Rows from block 4, named by matrix and row number. Rows with one number belong to one channel. Each number is 50 + 12 x the weight over its row's rms, rounded and kept within 0 to 99. All counts start at 0. After the name is the row's rms in percent of the matrix's.
# convs0: first 3x3 conv (model.blocks.4.convs.0.weight, 96x96x3x3), inputs 36-47, a 3x3 kernel for each
# convs1: second 3x3 conv (model.blocks.4.convs.1.weight, 96x96x3x3, transposed), outputs 36-47, a 3x3 kernel for each
convs0.14 100:82 64 39 56 38 42 51 87 56 45 42 61 32 49 43 53 50 57 49 42 44 60 59 55 52 53 60 54 54 48 64 52 55 54 50 49 67 64 42 56 46 57 58 54 55 38 50 50 50 49 57 38 46 43 38 46 43 46 62 55 55 48 61 53 49 60 49 40 64 63 38 62 58 51 47 61 63 69 48 51 62 45 35 50 48 54 33 57 58 47 48 39 67 47 57 36 55 58 67 52 44 48 55 65 30 48 41 53
convs1.14 094:29 40 63 54 48 54 38 12 08 45 55 45 42 49 64 35 45 51 46 51 42 39 60 24 49 63 47 55 45 33 61 41 34 48 46 56 52 58 50 62 45 51 42 37 41 45 40 67 55 56 36 53 60 50 33 50 33 39 53 20 38 45 38 48 60 49 48 33 43 47 46 46 61 37 38 76 42 40 62 56 43 55 61 43 43 53 48 33 63 46 53 48 50 47 40 41 51 44 37 51 43 56 36 52 18 73 32 47
convs0.15 096:43 42 34 48 52 40 35 36 63 54 44 48 56 49 44 53 30 51 61 52 55 56 47 45 56 58 63 44 66 43 51 37 65 44 63 46 41 68 43 60 54 71 51 75 60 46 45 58 53 51 41 57 51 66 51 43 50 55 48 38 40 60 54 41 58 71 65 48 71 46 65 61 44 43 50 42 58 51 51 53 37 56 78 37 67 80 56 62 47 54 34 52 95 46 41 48 61 28 37 50 70 59 46 64 44 62 39 51
convs1.15 090:54 69 63 58 71 49 54 72 48 52 65 49 45 39 61 59 65 54 40 58 49 42 53 43 53 41 29 60 38 55 40 38 68 57 36 62 54 29 35 47 65 47 42 45 48 51 68 46 44 57 38 48 52 50 44 46 39 44 57 39 37 51 31 44 29 36 56 60 49 48 59 37 64 44 64 66 43 55 55 37 35 47 64 37 61 58 41 51 42 65 53 61 71 76 32 59 38 59 71 46 51 40 46 40 53 56 34 59
convs0.16 088:63 34 56 40 50 57 53 66 55 47 48 46 57 65 20 52 57 54 47 46 49 57 66 56 46 54 37 57 56 54 49 57 55 41 49 53 36 56 67 54 40 57 42 61 45 50 58 57 55 48 25 43 33 51 45 39 45 49 41 54 44 51 64 54 55 54 62 53 45 43 48 59 58 52 58 46 31 31 62 21 55 55 58 40 43 34 40 40 46 66 53 49 34 31 62 27 44 54 64 41 42 60 39 43 43 41 48 44
convs1.16 094:43 47 49 40 43 61 28 49 64 39 41 46 64 47 35 63 48 82 32 59 52 33 36 46 58 50 47 61 59 59 49 43 29 40 45 52 51 46 60 41 36 44 52 29 46 46 57 57 64 47 45 60 34 64 39 40 53 56 59 60 67 51 78 59 64 56 30 72 30 42 47 47 40 44 52 66 69 46 54 52 47 45 41 45 65 56 65 78 51 66 32 32 43 43 57 38 55 45 37 42 39 61 67 66 59 56 58 43
convs0.17 094:49 52 43 24 62 26 35 46 49 38 57 65 10 61 61 43 64 56 53 48 47 53 49 46 51 34 43 56 60 57 60 58 40 42 54 49 46 52 43 57 61 49 61 65 47 62 59 32 32 57 49 65 39 46 39 54 67 70 39 52 66 62 37 49 43 49 69 53 50 49 34 59 47 32 51 75 35 61 87 50 66 54 37 41 29 50 63 57 38 48 57 36 46 89 53 56 49 61 54 57 57 43 66 58 40 45 48 53
convs1.17 096:50 49 60 82 56 73 56 37 52 29 62 49 44 33 75 36 54 55 62 44 42 47 42 52 51 56 55 33 57 57 48 49 59 37 42 41 22 45 37 66 42 62 74 56 47 42 49 62 54 56 54 38 42 45 58 32 27 29 58 21 50 44 32 54 63 47 34 55 41 60 52 34 24 32 21 55 57 37 41 48 70 69 56 42 44 36 70 40 45 58 85 37 26 43 33 30 63 46 48 60 51 63 52 58 32 49 69 64
convs0.18 086:59 68 30 43 45 43 62 49 41 47 54 65 45 44 34 50 48 72 48 50 56 51 29 50 55 62 54 45 62 54 57 58 50 49 37 61 51 42 42 53 32 63 59 54 56 58 49 46 53 63 53 57 51 45 49 55 38 56 57 53 62 66 61 52 35 39 49 55 40 74 51 66 42 53 41 62 63 51 55 26 38 42 51 30 49 99 49 43 59 34 61 28 26 52 67 63 34 47 41 27 67 50 53 35 52 52 71 55
convs1.18 095:51 63 41 51 63 58 56 30 27 38 50 65 54 41 58 47 57 64 66 28 57 50 30 57 58 42 61 36 35 59 49 55 46 40 42 50 35 44 52 35 47 38 46 49 32 54 54 44 56 60 58 65 64 40 53 39 55 56 53 52 57 63 60 68 42 53 59 48 45 65 45 55 56 51 58 69 50 61 44 58 64 73 56 60 71 31 49 57 62 66 78 60 44 48 60 43 52 48 53 61 39 29 62 51 60 68 56 55
convs0.19 095:54 57 57 51 40 52 52 55 55 49 43 53 53 62 46 48 41 48 49 48 34 58 71 29 68 70 36 52 47 38 50 53 48 48 48 45 59 57 44 59 59 48 58 45 44 41 51 56 27 64 50 57 63 39 50 37 44 38 46 34 42 49 35 38 51 44 54 42 50 63 36 52 46 56 56 51 47 47 70 44 52 61 64 44 58 65 51 59 61 35 52 47 55 53 35 53 57 34 43 88 40 58 57 29 72 35 61 63
convs1.19 124:54 45 49 55 43 39 54 57 59 49 47 47 65 70 40 45 61 56 36 45 58 42 36 56 42 49 43 54 49 67 64 29 50 63 72 36 46 49 62 49 21 54 47 45 42 47 50 64 60 41 72 44 60 57 58 56 48 50 35 67 52 69 46 49 42 42 33 46 40 45 56 53 32 51 58 55 22 39 51 50 76 46 36 56 53 64 26 46 52 37 38 60 57 58 33 38 50 52 60 36 45 70 57 80 12 52 44 14
convs0.20 090:45 33 59 49 27 50 73 86 76 55 46 58 56 69 34 24 30 37 57 46 48 34 60 43 54 49 50 46 40 39 62 46 46 43 42 38 48 48 56 45 56 54 46 42 46 41 45 49 46 56 36 51 52 52 53 62 50 37 65 37 40 55 53 58 46 63 60 73 45 51 61 39 45 49 37 40 49 69 75 56 50 52 50 55 25 59 50 63 46 51 55 48 51 36 38 43 56 62 52 70 46 41 44 39 56 29 59 47
convs1.20 092:48 30 28 44 64 18 43 57 54 59 76 65 71 29 58 59 49 66 40 40 47 52 58 61 44 36 61 57 63 55 41 49 43 65 72 73 62 51 45 42 50 45 66 44 44 39 58 45 53 65 41 57 53 59 77 39 53 52 27 83 45 57 54 63 36 49 48 46 45 41 57 42 37 38 34 35 47 56 66 65 63 60 40 43 80 28 44 60 64 62 59 44 74 59 45 54 48 71 34 48 45 66 57 40 91 67 67 32
convs0.21 094:40 54 53 55 49 68 45 69 55 54 66 48 33 45 47 40 60 68 38 40 41 42 44 55 54 43 47 56 45 51 46 37 67 50 38 50 48 59 49 43 47 39 41 54 44 47 56 43 66 27 37 49 52 53 48 62 49 26 51 49 62 47 41 50 38 63 43 39 63 57 58 52 48 59 43 55 38 34 44 57 41 39 54 58 43 58 61 44 58 54 35 55 44 18 47 68 29 52 57 36 45 45 48 44 36 56 57 47
convs1.21 089:46 41 44 46 38 56 48 36 43 42 49 56 79 53 69 45 45 55 55 55 45 31 50 54 62 60 57 23 47 45 53 44 28 57 52 48 31 64 58 73 47 50 45 38 58 43 29 56 71 68 32 56 56 48 38 32 30 57 55 52 52 60 62 48 42 34 53 46 39 26 38 42 41 43 48 36 57 48 38 57 55 40 42 57 60 47 35 47 46 51 51 46 45 52 33 42 51 47 34 61 49 60 46 88 70 66 77 62
convs0.22 093:50 52 56 55 44 59 48 40 55 50 49 45 63 52 50 52 51 57 43 54 63 57 52 40 49 48 44 56 74 43 42 45 66 51 38 50 38 55 42 53 37 45 58 51 59 48 43 62 45 62 49 58 58 53 51 68 57 48 40 40 52 47 52 51 41 46 38 39 59 55 45 51 59 53 51 62 45 72 35 46 39 44 00 34 33 42 69 57 70 69 53 61 55 57 60 46 51 41 39 25 28 45 47 45 50 47 55 45
convs1.22 097:50 51 47 62 60 50 56 65 62 44 49 48 56 40 35 45 58 51 64 52 63 48 56 63 61 64 69 55 58 41 35 64 62 53 24 52 55 57 58 50 49 50 33 41 40 54 54 45 36 43 60 43 46 46 57 48 47 36 48 58 33 68 38 45 66 48 39 30 48 61 53 43 48 36 41 33 71 37 38 54 41 40 64 43 31 57 60 58 82 60 46 54 45 54 44 55 35 58 60 51 50 46 58 53 33 54 12 29
convs0.23 086:42 35 52 37 53 54 68 76 53 49 46 43 43 46 51 51 50 41 47 55 31 46 44 49 36 64 52 53 61 41 51 25 47 51 59 53 48 41 45 51 69 69 48 48 62 39 66 46 64 61 46 51 70 55 60 42 43 44 42 44 61 72 62 40 50 50 47 44 35 34 44 67 63 65 64 47 29 58 55 63 59 48 47 46 48 70 54 44 53 46 39 57 65 46 52 79 64 77 55 47 38 53 33 53 37 43 44 36
convs1.23 082:40 40 36 39 50 44 60 41 47 48 49 30 49 38 49 64 56 54 51 60 46 47 71 61 33 57 48 50 58 47 39 34 53 51 67 59 69 38 53 41 61 48 52 54 50 43 71 47 50 67 49 56 51 77 51 45 35 50 53 43 63 65 69 33 51 60 72 55 53 49 45 50 28 53 35 68 41 33 37 36 55 37 41 39 38 48 47 54 67 46 53 41 46 65 43 36 73 47 56 54 19 46 43 48 37 45 43 63
convs0.24 098:50 55 54 44 74 56 49 41 54 40 56 50 52 57 51 34 50 45 45 50 47 60 53 48 49 49 66 47 36 44 52 30 52 36 41 53 60 43 53 50 71 44 54 38 50 46 44 42 53 58 43 47 19 38 53 27 42 45 57 39 46 36 56 48 38 65 52 16 34 59 55 49 43 55 56 47 64 46 57 81 52 40 52 38 59 81 57 64 49 40 41 49 54 47 56 53 48 59 51 42 40 53 37 47 62 59 62 52
convs1.24 101:40 52 57 51 43 51 50 59 51 40 42 65 42 47 54 35 51 50 17 29 23 33 41 34 63 64 56 22 40 66 46 51 45 78 58 47 52 35 53 42 44 44 54 37 49 38 51 46 39 64 51 45 63 56 37 49 43 33 53 32 54 65 55 60 20 57 64 43 47 71 68 61 22 50 40 28 41 67 30 44 44 38 55 33 58 82 70 77 76 51 43 45 44 48 58 52 39 53 49 52 30 53 47 57 55 59 61 58
convs0.25 099:38 29 50 34 59 56 68 59 46 41 78 55 49 41 67 60 42 49 41 47 58 58 46 45 45 40 55 42 60 51 41 26 48 55 42 43 49 47 61 47 50 48 57 48 58 44 68 52 51 60 56 52 31 59 37 37 43 55 43 42 40 48 53 60 70 53 64 30 61 60 69 40 48 64 48 62 42 41 51 66 69 49 45 53 40 50 36 48 36 53 66 47 44 41 49 50 45 50 57 51 16 49 29 53 43 58 56 60
convs1.25 101:51 76 48 62 51 59 71 49 48 56 34 40 44 60 63 39 54 40 50 57 53 67 58 52 47 56 47 46 56 41 55 26 45 49 58 56 41 57 51 53 40 46 37 50 35 42 62 57 72 64 48 49 38 72 56 51 62 51 43 41 44 41 67 38 39 58 37 56 27 53 34 50 46 48 52 43 71 46 66 31 31 79 34 45 45 78 59 47 51 50 58 40 61 55 73 57 78 54 58 48 39 37 68 56 26 45 58 66
convs0.26 086:53 38 36 64 67 63 56 50 55 54 48 54 52 45 49 53 37 59 44 51 34 55 53 82 65 68 52 40 57 55 57 41 49 57 63 45 47 67 55 49 58 54 58 37 66 36 52 41 71 59 42 37 41 55 64 55 54 59 62 43 48 62 66 72 39 62 62 29 54 60 30 56 47 57 50 24 46 60 51 58 54 57 38 61 44 32 43 36 51 65 52 53 38 49 61 42 55 71 60 42 41 62 60 51 63 55 64 46
convs1.26 080:48 64 39 43 57 50 44 46 44 53 56 26 33 41 45 42 40 47 66 39 33 34 42 52 73 57 58 46 45 48 39 62 48 53 43 59 47 24 65 32 76 33 26 49 42 39 45 44 33 44 53 57 40 44 60 34 36 41 46 41 42 42 63 57 47 46 61 30 67 62 37 59 76 50 42 51 55 50 58 51 67 63 56 59 53 63 53 69 50 47 78 55 59 23 50 57 40 54 52 62 58 31 52 49 60 45 43 51
convs0.27 100:42 38 48 50 42 42 53 57 56 44 51 44 52 52 43 46 42 44 47 38 42 57 64 62 40 46 58 48 46 43 67 74 72 63 51 45 34 35 52 64 58 63 46 32 34 53 49 47 41 63 63 55 53 39 43 39 52 58 64 50 48 36 30 46 46 57 47 55 34 47 66 47 56 59 52 38 51 48 59 48 52 49 60 48 59 55 46 49 34 33 35 61 62 67 58 37 50 46 47 63 53 54 48 24 43 68 65 56
convs1.27 088:41 43 47 44 53 48 53 49 64 35 77 44 56 47 75 54 63 58 63 84 73 33 51 87 53 57 51 50 54 53 30 27 38 32 44 37 52 74 58 51 53 46 40 48 58 24 61 41 30 50 38 42 59 47 58 55 50 48 67 68 52 70 70 38 25 40 58 63 52 50 50 68 59 65 72 76 63 71 57 50 71 49 41 51 43 33 44 48 45 50 35 54 36 48 52 46 58 45 61 49 54 57 69 75 60 50 30 73
convs0.28 090:49 36 77 55 40 45 35 76 54 46 51 40 70 66 59 56 55 42 55 46 43 52 50 55 54 46 49 46 40 37 23 65 43 46 56 32 53 42 26 36 30 53 32 68 45 38 53 53 50 39 42 34 42 54 32 34 49 55 59 48 30 44 50 40 51 35 37 42 61 47 73 34 55 52 39 51 34 56 51 54 63 31 60 45 44 52 46 49 51 54 70 91 29 58 48 92 54 58 54 64 39 58 56 34 73 48 66 45
convs1.28 091:44 44 38 42 34 50 54 00 51 53 44 51 45 49 57 61 52 35 62 53 41 62 71 59 57 64 42 61 49 56 58 38 54 69 47 49 69 37 80 42 49 66 65 61 47 59 44 54 38 35 26 46 61 45 27 30 43 60 49 59 44 28 64 53 60 50 53 41 44 43 33 78 46 30 40 43 57 74 40 45 39 44 72 45 52 44 64 38 44 55 62 46 49 38 44 43 31 56 32 41 41 35 54 32 08 29 23 19
convs0.29 087:46 61 44 34 55 46 56 69 63 38 61 45 21 29 34 42 60 48 68 74 59 56 50 52 47 64 70 64 75 53 72 44 46 45 58 62 47 39 63 60 51 34 34 49 66 54 45 54 39 66 45 55 36 52 60 59 63 50 37 40 55 65 55 50 27 44 65 35 42 38 43 45 41 54 64 39 67 52 56 40 60 67 77 44 51 27 33 43 29 38 45 53 57 44 66 37 48 50 24 72 24 72 60 29 53 52 66 36
convs1.29 084:45 46 34 55 43 57 42 41 43 33 55 45 78 70 72 43 41 51 38 40 56 45 42 42 27 36 50 32 34 53 63 57 48 55 57 45 33 29 63 54 36 29 55 38 49 42 48 50 40 38 72 42 55 53 61 41 62 37 53 62 44 57 43 34 37 69 45 30 42 50 64 38 47 64 36 58 43 54 39 46 33 35 45 39 48 45 42 55 42 58 66 61 49 63 60 35 67 42 52 65 34 29 45 60 34 15 48 16
convs0.30 086:53 57 60 56 30 50 59 54 54 42 49 41 66 39 52 40 45 43 63 62 59 62 25 54 52 50 63 58 59 56 64 59 47 43 33 44 46 36 64 76 68 42 52 70 61 34 33 46 34 38 43 54 60 55 60 62 53 49 29 45 44 60 37 42 47 28 64 78 17 56 52 48 34 65 42 27 62 51 49 72 42 35 31 35 27 47 56 29 46 45 59 51 48 28 74 64 53 40 63 60 37 73 61 42 52 74 45 51
convs1.30 089:47 51 48 40 60 58 72 68 30 56 35 56 54 68 40 57 79 39 41 46 49 54 46 28 57 43 50 39 62 48 58 53 55 39 49 41 40 50 61 50 48 40 55 60 56 42 42 43 64 44 43 50 49 62 51 47 39 53 59 58 45 35 51 46 68 29 63 27 52 68 49 27 64 21 41 44 62 66 48 37 37 48 49 37 57 54 60 56 75 55 42 47 39 47 40 55 36 41 28 37 45 41 52 55 45 54 45 26
convs0.31 130:56 33 48 41 56 59 45 54 39 33 53 53 61 47 54 43 52 48 49 48 48 44 20 20 34 20 43 47 48 38 40 61 67 63 63 40 40 72 47 63 53 76 58 70 53 46 55 61 49 56 41 50 56 58 46 46 48 57 65 56 55 59 60 48 49 46 53 56 51 38 37 42 62 46 49 57 54 48 37 62 53 67 46 69 40 64 35 48 42 79 48 49 46 48 45 23 41 46 55 52 76 52 49 42 70 43 49 28
convs1.31 119:38 56 28 31 62 42 74 40 53 53 53 17 40 31 78 46 48 47 51 52 56 64 72 54 38 62 28 57 54 31 33 45 49 71 52 52 50 45 57 57 40 41 55 52 60 49 36 51 48 41 52 48 44 43 43 52 66 65 47 54 49 48 64 72 39 56 44 76 54 57 37 55 65 43 49 26 60 72 52 39 70 39 57 62 63 39 49 39 47 40 55 57 69 35 36 31 41 71 59 36 72 52 57 28 46 43 42 25
convs0.32 101:64 35 61 50 37 51 46 52 43 34 62 55 53 58 52 50 48 67 42 44 38 32 46 53 60 41 69 48 52 46 45 49 45 51 65 55 54 39 51 56 57 50 58 49 38 48 53 62 39 60 46 42 36 60 63 37 64 41 36 41 54 34 58 51 39 53 47 64 40 60 46 69 33 53 56 12 95 36 62 56 43 61 66 42 70 48 46 43 71 51 50 57 42 34 50 47 52 47 62 34 48 42 54 59 33 40 27 55
convs1.32 114:56 65 53 37 62 65 47 73 55 56 32 31 65 38 58 48 73 19 53 36 56 49 56 40 42 56 53 55 52 52 52 50 51 47 33 53 51 34 49 56 37 54 54 51 45 54 44 23 51 67 36 57 43 44 58 37 53 49 58 49 28 67 46 53 67 59 38 41 45 60 41 53 65 58 54 24 46 53 54 31 16 51 62 42 55 58 40 53 53 30 47 35 67 56 39 13 65 42 27 53 78 52 56 38 49 65 57 40
convs0.33 115:71 71 57 56 51 47 38 46 61 45 52 50 84 35 57 53 52 52 52 62 51 58 40 65 51 36 50 50 81 56 62 54 69 57 44 56 53 60 47 57 47 53 52 65 46 44 50 46 53 51 58 53 57 56 70 71 39 52 49 39 60 39 53 33 51 59 56 55 46 37 33 39 69 73 40 42 28 64 53 62 46 56 62 51 46 60 42 65 66 48 45 51 57 34 49 53 50 54 32 39 71 33 26 46 41 42 35 54
convs1.33 106:48 52 68 45 42 60 29 23 39 53 54 49 40 64 13 57 46 49 53 41 45 43 65 40 50 40 53 38 47 40 47 56 52 43 28 58 62 55 29 43 56 49 52 63 40 52 40 56 55 61 46 48 42 55 49 55 41 53 52 62 62 37 45 58 61 47 33 56 58 36 55 47 55 20 30 50 68 65 62 39 43 50 23 43 48 50 43 56 28 41 55 47 48 50 48 44 41 65 47 48 40 48 65 65 54 52 56 50
convs0.34 095:53 42 43 36 54 50 43 52 47 51 48 44 35 42 50 49 44 56 57 59 60 44 49 34 43 46 55 60 55 54 42 45 54 36 31 43 55 48 48 38 56 46 48 22 45 41 63 59 38 33 65 48 53 49 46 53 67 40 42 48 56 37 73 49 57 64 68 22 52 68 36 57 44 45 30 39 57 42 53 41 38 45 36 35 34 15 35 48 46 49 54 48 29 57 48 90 45 41 64 46 52 48 41 46 46 48 47 38
convs1.34 127:37 56 44 58 54 50 49 27 48 44 51 49 48 53 58 59 37 53 58 68 65 68 18 71 51 48 51 53 50 58 39 33 64 53 39 50 76 99 77 31 00 60 81 43 68 44 43 46 60 58 60 48 49 47 37 38 36 55 50 59 40 55 51 47 74 40 42 59 14 69 49 49 59 48 51 59 65 46 50 65 50 40 56 50 54 53 49 49 52 31 38 62 55 31 61 42 45 51 42 47 50 50 51 71 70 41 57 54
convs0.35 095:63 62 40 48 39 44 41 63 47 46 65 54 62 30 58 99 67 53 53 49 49 41 59 40 42 56 40 37 35 44 58 42 43 38 57 46 47 43 47 53 60 60 55 46 52 57 38 36 46 42 39 58 68 55 44 38 48 62 37 37 56 53 61 60 48 45 40 54 42 48 59 22 65 53 50 68 23 41 38 38 57 47 67 48 40 49 38 42 48 49 40 53 61 47 55 79 52 36 46 38 54 70 45 56 65 57 62 59
convs1.35 095:58 30 50 43 56 52 41 45 51 39 37 40 46 49 67 31 30 63 60 43 50 74 22 51 48 66 47 61 50 55 54 66 59 57 64 65 38 63 61 57 55 55 46 43 56 50 41 43 67 58 77 56 60 50 48 59 44 56 61 26 57 52 56 68 60 62 43 49 47 54 50 56 47 52 46 57 67 50 19 41 38 48 58 36 62 48 48 47 31 54 50 67 49 36 48 32 48 62 50 57 27 36 44 48 47 66 49 39
convs0.36 092:56 52 46 50 46 47 47 73 77 33 45 39 56 54 47 55 42 43 55 44 38 59 48 54 51 45 44 38 33 34 38 31 51 37 61 57 63 30 55 45 60 50 50 61 65 55 55 35 37 54 48 43 43 48 37 32 56 50 65 52 42 42 47 41 43 41 52 52 40 40 49 39 39 41 40 33 43 48 39 62 63 58 63 69 50 33 32 49 39 52 64 56 68 60 54 48 52 56 66 57 71 51 54 44 68 46 52 38
convs1.36 072:51 39 42 51 62 41 47 43 43 30 56 37 46 63 34 56 50 36 55 90 30 68 51 52 67 52 51 49 31 43 36 53 43 51 55 53 54 41 32 56 41 46 43 61 29 50 63 58 59 61 59 50 40 40 57 60 71 31 51 57 30 59 64 26 39 67 31 29 44 58 76 57 49 54 49 49 60 60 54 67 68 43 63 50 58 67 39 57 44 42 32 26 32 32 34 46 40 68 34 66 51 58 45 42 48 61 49 33
convs0.37 092:48 40 50 49 50 78 50 35 46 45 35 45 86 44 52 44 50 41 59 48 47 48 51 52 50 47 40 33 27 34 38 44 20 43 44 31 54 43 53 32 61 30 62 32 49 48 48 57 49 44 41 50 51 45 67 44 37 66 45 39 28 63 41 40 36 58 45 58 53 64 58 63 68 68 60 55 53 50 40 41 32 53 49 57 48 44 34 46 47 41 50 40 67 20 31 41 51 40 51 44 34 38 51 42 44 55 54 51
convs1.37 087:48 58 48 16 56 51 48 63 59 61 43 64 45 54 20 63 61 43 50 47 57 51 36 45 59 43 52 61 60 55 59 54 52 63 62 64 54 56 13 49 37 64 40 44 63 62 61 47 46 54 56 41 62 56 64 55 65 72 58 44 63 39 44 50 55 26 46 34 50 51 45 55 63 64 59 49 43 24 33 24 27 52 60 45 80 57 58 56 48 45 49 35 44 74 44 77 54 59 68 38 43 22 48 53 40 53 45 58
convs0.38 118:53 48 53 48 53 54 50 55 51 50 57 54 52 49 40 45 37 43 50 47 42 45 39 46 35 41 41 40 37 36 35 30 31 45 34 39 53 56 54 56 60 57 53 54 49 64 50 54 57 50 56 44 40 37 47 49 46 50 48 51 49 55 57 40 41 43 45 49 30 45 49 34 45 36 29 38 34 38 26 44 34 38 47 43 39 42 52 43 44 45 43 46 50 37 47 59 34 38 52 37 35 24 42 51 36 37 50 46
convs1.38 067:62 58 48 51 61 50 51 55 53 54 54 45 49 59 41 37 55 57 43 48 42 42 50 48 46 54 42 58 58 58 53 66 48 52 45 47 29 26 36 43 55 50 31 44 37 50 50 47 50 63 44 56 42 53 57 61 36 52 42 61 52 65 27 60 55 44 35 14 47 49 47 58 47 52 62 59 43 59 54 58 46 40 57 48 39 46 60 44 55 38 48 49 42 53 66 53 53 36 59 50 45 54 48 41 40 52 60 51
convs0.39 100:44 44 52 38 51 33 52 40 43 47 55 51 49 41 41 47 56 51 57 63 47 45 52 46 51 57 47 49 74 49 40 40 40 33 26 54 40 47 41 69 62 64 64 62 43 52 54 46 44 54 61 48 37 54 51 64 69 68 63 54 35 18 32 43 45 39 45 46 49 60 32 55 19 41 44 66 32 37 62 84 52 56 52 50 46 50 58 53 52 43 54 57 37 47 38 28 48 58 58 55 51 53 54 63 41 28 21 44
convs1.39 089:35 34 45 44 33 54 58 73 41 48 60 54 50 41 53 62 62 58 49 44 56 47 63 47 48 23 52 36 63 50 57 52 57 43 48 51 39 87 27 38 26 50 52 70 43 46 52 38 49 48 49 50 47 50 59 69 62 46 50 54 50 40 41 58 40 53 51 40 45 72 49 63 30 10 48 38 74 56 57 21 61 42 32 40 60 81 73 36 53 43 56 64 35 53 44 51 58 58 30 45 39 57 59 47 50 31 65 60
convs0.40 091:46 60 37 42 58 41 58 45 42 67 50 39 60 40 32 52 51 47 53 57 54 55 57 56 46 54 60 57 63 54 44 44 43 50 48 47 60 51 37 50 42 56 68 63 53 54 61 45 43 48 58 49 36 50 31 35 54 39 34 55 36 52 58 53 48 47 48 36 38 46 45 32 55 40 31 46 55 44 48 43 52 61 45 47 61 51 42 38 50 53 54 48 48 48 40 42 50 49 48 49 21 38 47 60 59 36 51 50
convs1.40 089:66 61 60 50 58 73 65 54 80 47 43 64 53 48 65 46 56 35 56 49 62 63 37 53 54 30 63 50 55 27 49 52 41 45 53 51 52 56 56 51 60 52 57 58 62 71 63 62 55 62 62 48 50 57 59 65 49 45 67 59 62 48 65 49 56 51 62 50 51 55 39 52 45 44 54 43 65 32 69 58 32 58 42 63 46 37 55 51 49 64 44 45 42 38 43 39 51 46 47 45 68 50 41 38 48 51 64 52
convs0.41 090:52 35 54 47 50 58 58 58 46 44 50 47 47 41 44 45 57 58 28 49 53 54 54 67 48 64 35 47 61 49 49 43 49 51 44 57 31 55 59 45 52 58 55 53 39 55 38 48 58 58 52 66 49 51 31 56 73 45 50 61 48 59 75 50 35 37 43 46 63 50 62 52 40 35 58 47 65 56 50 55 48 52 00 45 31 58 92 39 72 57 60 41 44 21 43 55 53 59 52 67 40 27 43 28 45 45 53 68
convs1.41 095:61 50 48 67 68 58 54 80 53 52 51 62 40 69 56 42 56 60 40 20 48 41 24 53 47 26 52 37 52 44 44 35 55 70 52 40 71 61 49 40 54 50 52 66 52 31 36 33 31 48 51 28 39 48 48 47 59 57 29 51 46 54 57 60 57 64 60 51 75 67 41 46 47 40 55 40 29 52 53 42 69 38 48 38 56 54 37 38 36 48 59 65 66 66 61 70 60 48 57 50 43 53 45 12 63 45 45 67
convs0.42 092:47 65 57 49 36 78 53 50 45 62 32 46 52 67 48 52 27 59 41 47 43 48 44 70 35 62 54 66 45 68 63 44 62 43 37 61 42 52 45 53 52 50 34 41 40 51 39 37 48 37 60 57 55 55 50 42 33 29 50 49 49 37 52 41 48 55 49 51 44 49 51 47 50 34 80 45 28 79 60 53 57 48 55 42 71 46 50 44 46 57 52 61 45 60 45 32 57 53 38 48 42 51 46 60 56 63 60 67
convs1.42 100:47 49 53 45 47 58 55 58 43 53 70 40 65 43 66 43 55 36 42 49 49 36 75 47 59 58 46 37 49 54 48 43 43 37 58 34 45 72 64 39 54 48 63 56 55 45 52 64 45 57 53 69 47 57 67 58 65 58 50 66 71 59 65 45 45 35 39 46 42 57 70 53 41 54 56 33 52 52 53 54 52 55 48 59 60 55 46 51 49 59 48 59 62 60 45 64 68 53 72 42 49 28 55 48 47 38 58 44
convs0.43 105:48 50 63 59 44 43 58 37 53 51 55 45 29 50 56 42 53 56 37 59 53 29 73 53 09 54 55 51 52 53 50 41 56 57 43 55 50 58 40 38 78 55 28 56 57 40 44 50 44 36 62 44 48 55 38 49 56 40 51 62 47 41 54 45 53 44 36 59 46 31 50 53 48 33 60 65 52 43 57 32 44 49 35 53 83 34 68 47 55 43 53 53 45 51 57 33 56 55 48 58 45 28 66 63 35 41 59 46
convs1.43 094:50 48 46 50 55 32 28 41 43 54 58 65 50 60 71 49 55 62 46 24 41 28 36 61 49 28 31 32 50 55 42 46 42 45 55 55 53 45 62 39 39 45 31 62 41 60 71 71 49 49 44 59 56 53 43 46 51 42 58 59 58 53 60 49 50 59 57 36 62 59 55 55 50 35 36 66 44 45 60 37 53 48 25 45 35 48 31 59 33 40 70 58 54 66 81 62 59 60 51 41 68 43 58 57 59 60 54 27
convs0.44 115:44 66 51 51 58 68 46 41 55 42 44 48 55 32 45 59 74 59 47 50 57 64 48 43 48 40 48 42 46 66 57 47 48 55 51 40 60 31 40 66 66 60 47 61 57 54 59 54 46 41 48 48 47 48 42 29 44 54 75 44 59 47 57 53 51 45 46 47 69 51 49 34 48 69 70 42 47 40 57 49 40 49 38 42 70 66 41 58 60 44 63 50 66 52 61 65 52 62 66 43 32 35 42 68 48 31 39 60
convs1.44 087:50 40 49 35 50 45 43 38 33 43 38 48 31 56 49 33 52 58 76 85 62 62 80 61 53 47 50 61 64 48 49 73 68 52 39 64 45 42 35 39 57 30 45 41 50 46 48 38 51 60 60 52 46 53 54 49 49 53 47 43 38 60 45 34 40 28 23 22 38 35 27 36 53 45 61 57 58 56 47 45 57 59 64 62 65 56 68 81 61 56 30 35 31 20 40 34 30 24 37 52 74 62 66 59 71 59 64 68
convs0.45 101:33 72 52 60 34 65 42 65 44 52 48 59 48 43 43 59 59 60 51 52 55 33 59 47 45 49 47 45 46 44 48 38 61 53 56 55 52 50 65 31 47 59 64 60 56 44 40 59 48 43 51 65 48 47 56 45 39 23 69 45 60 52 43 59 39 56 39 80 44 48 21 49 53 48 42 47 51 51 62 00 50 45 49 45 54 82 56 40 71 60 51 76 32 68 88 00 39 69 66 69 61 47 71 49 60 38 50 50
convs1.45 095:54 43 49 58 35 47 68 79 48 45 50 54 51 69 36 45 53 34 40 70 57 43 62 47 53 24 50 44 38 48 51 68 46 35 52 45 43 74 40 60 29 62 54 49 65 37 47 28 39 50 48 52 51 44 48 54 51 44 45 66 65 62 51 43 50 43 55 73 48 61 52 65 48 72 73 66 64 27 46 63 49 62 53 64 40 47 54 50 46 52 49 48 32 58 72 41 53 51 58 35 35 29 41 31 90 51 26 66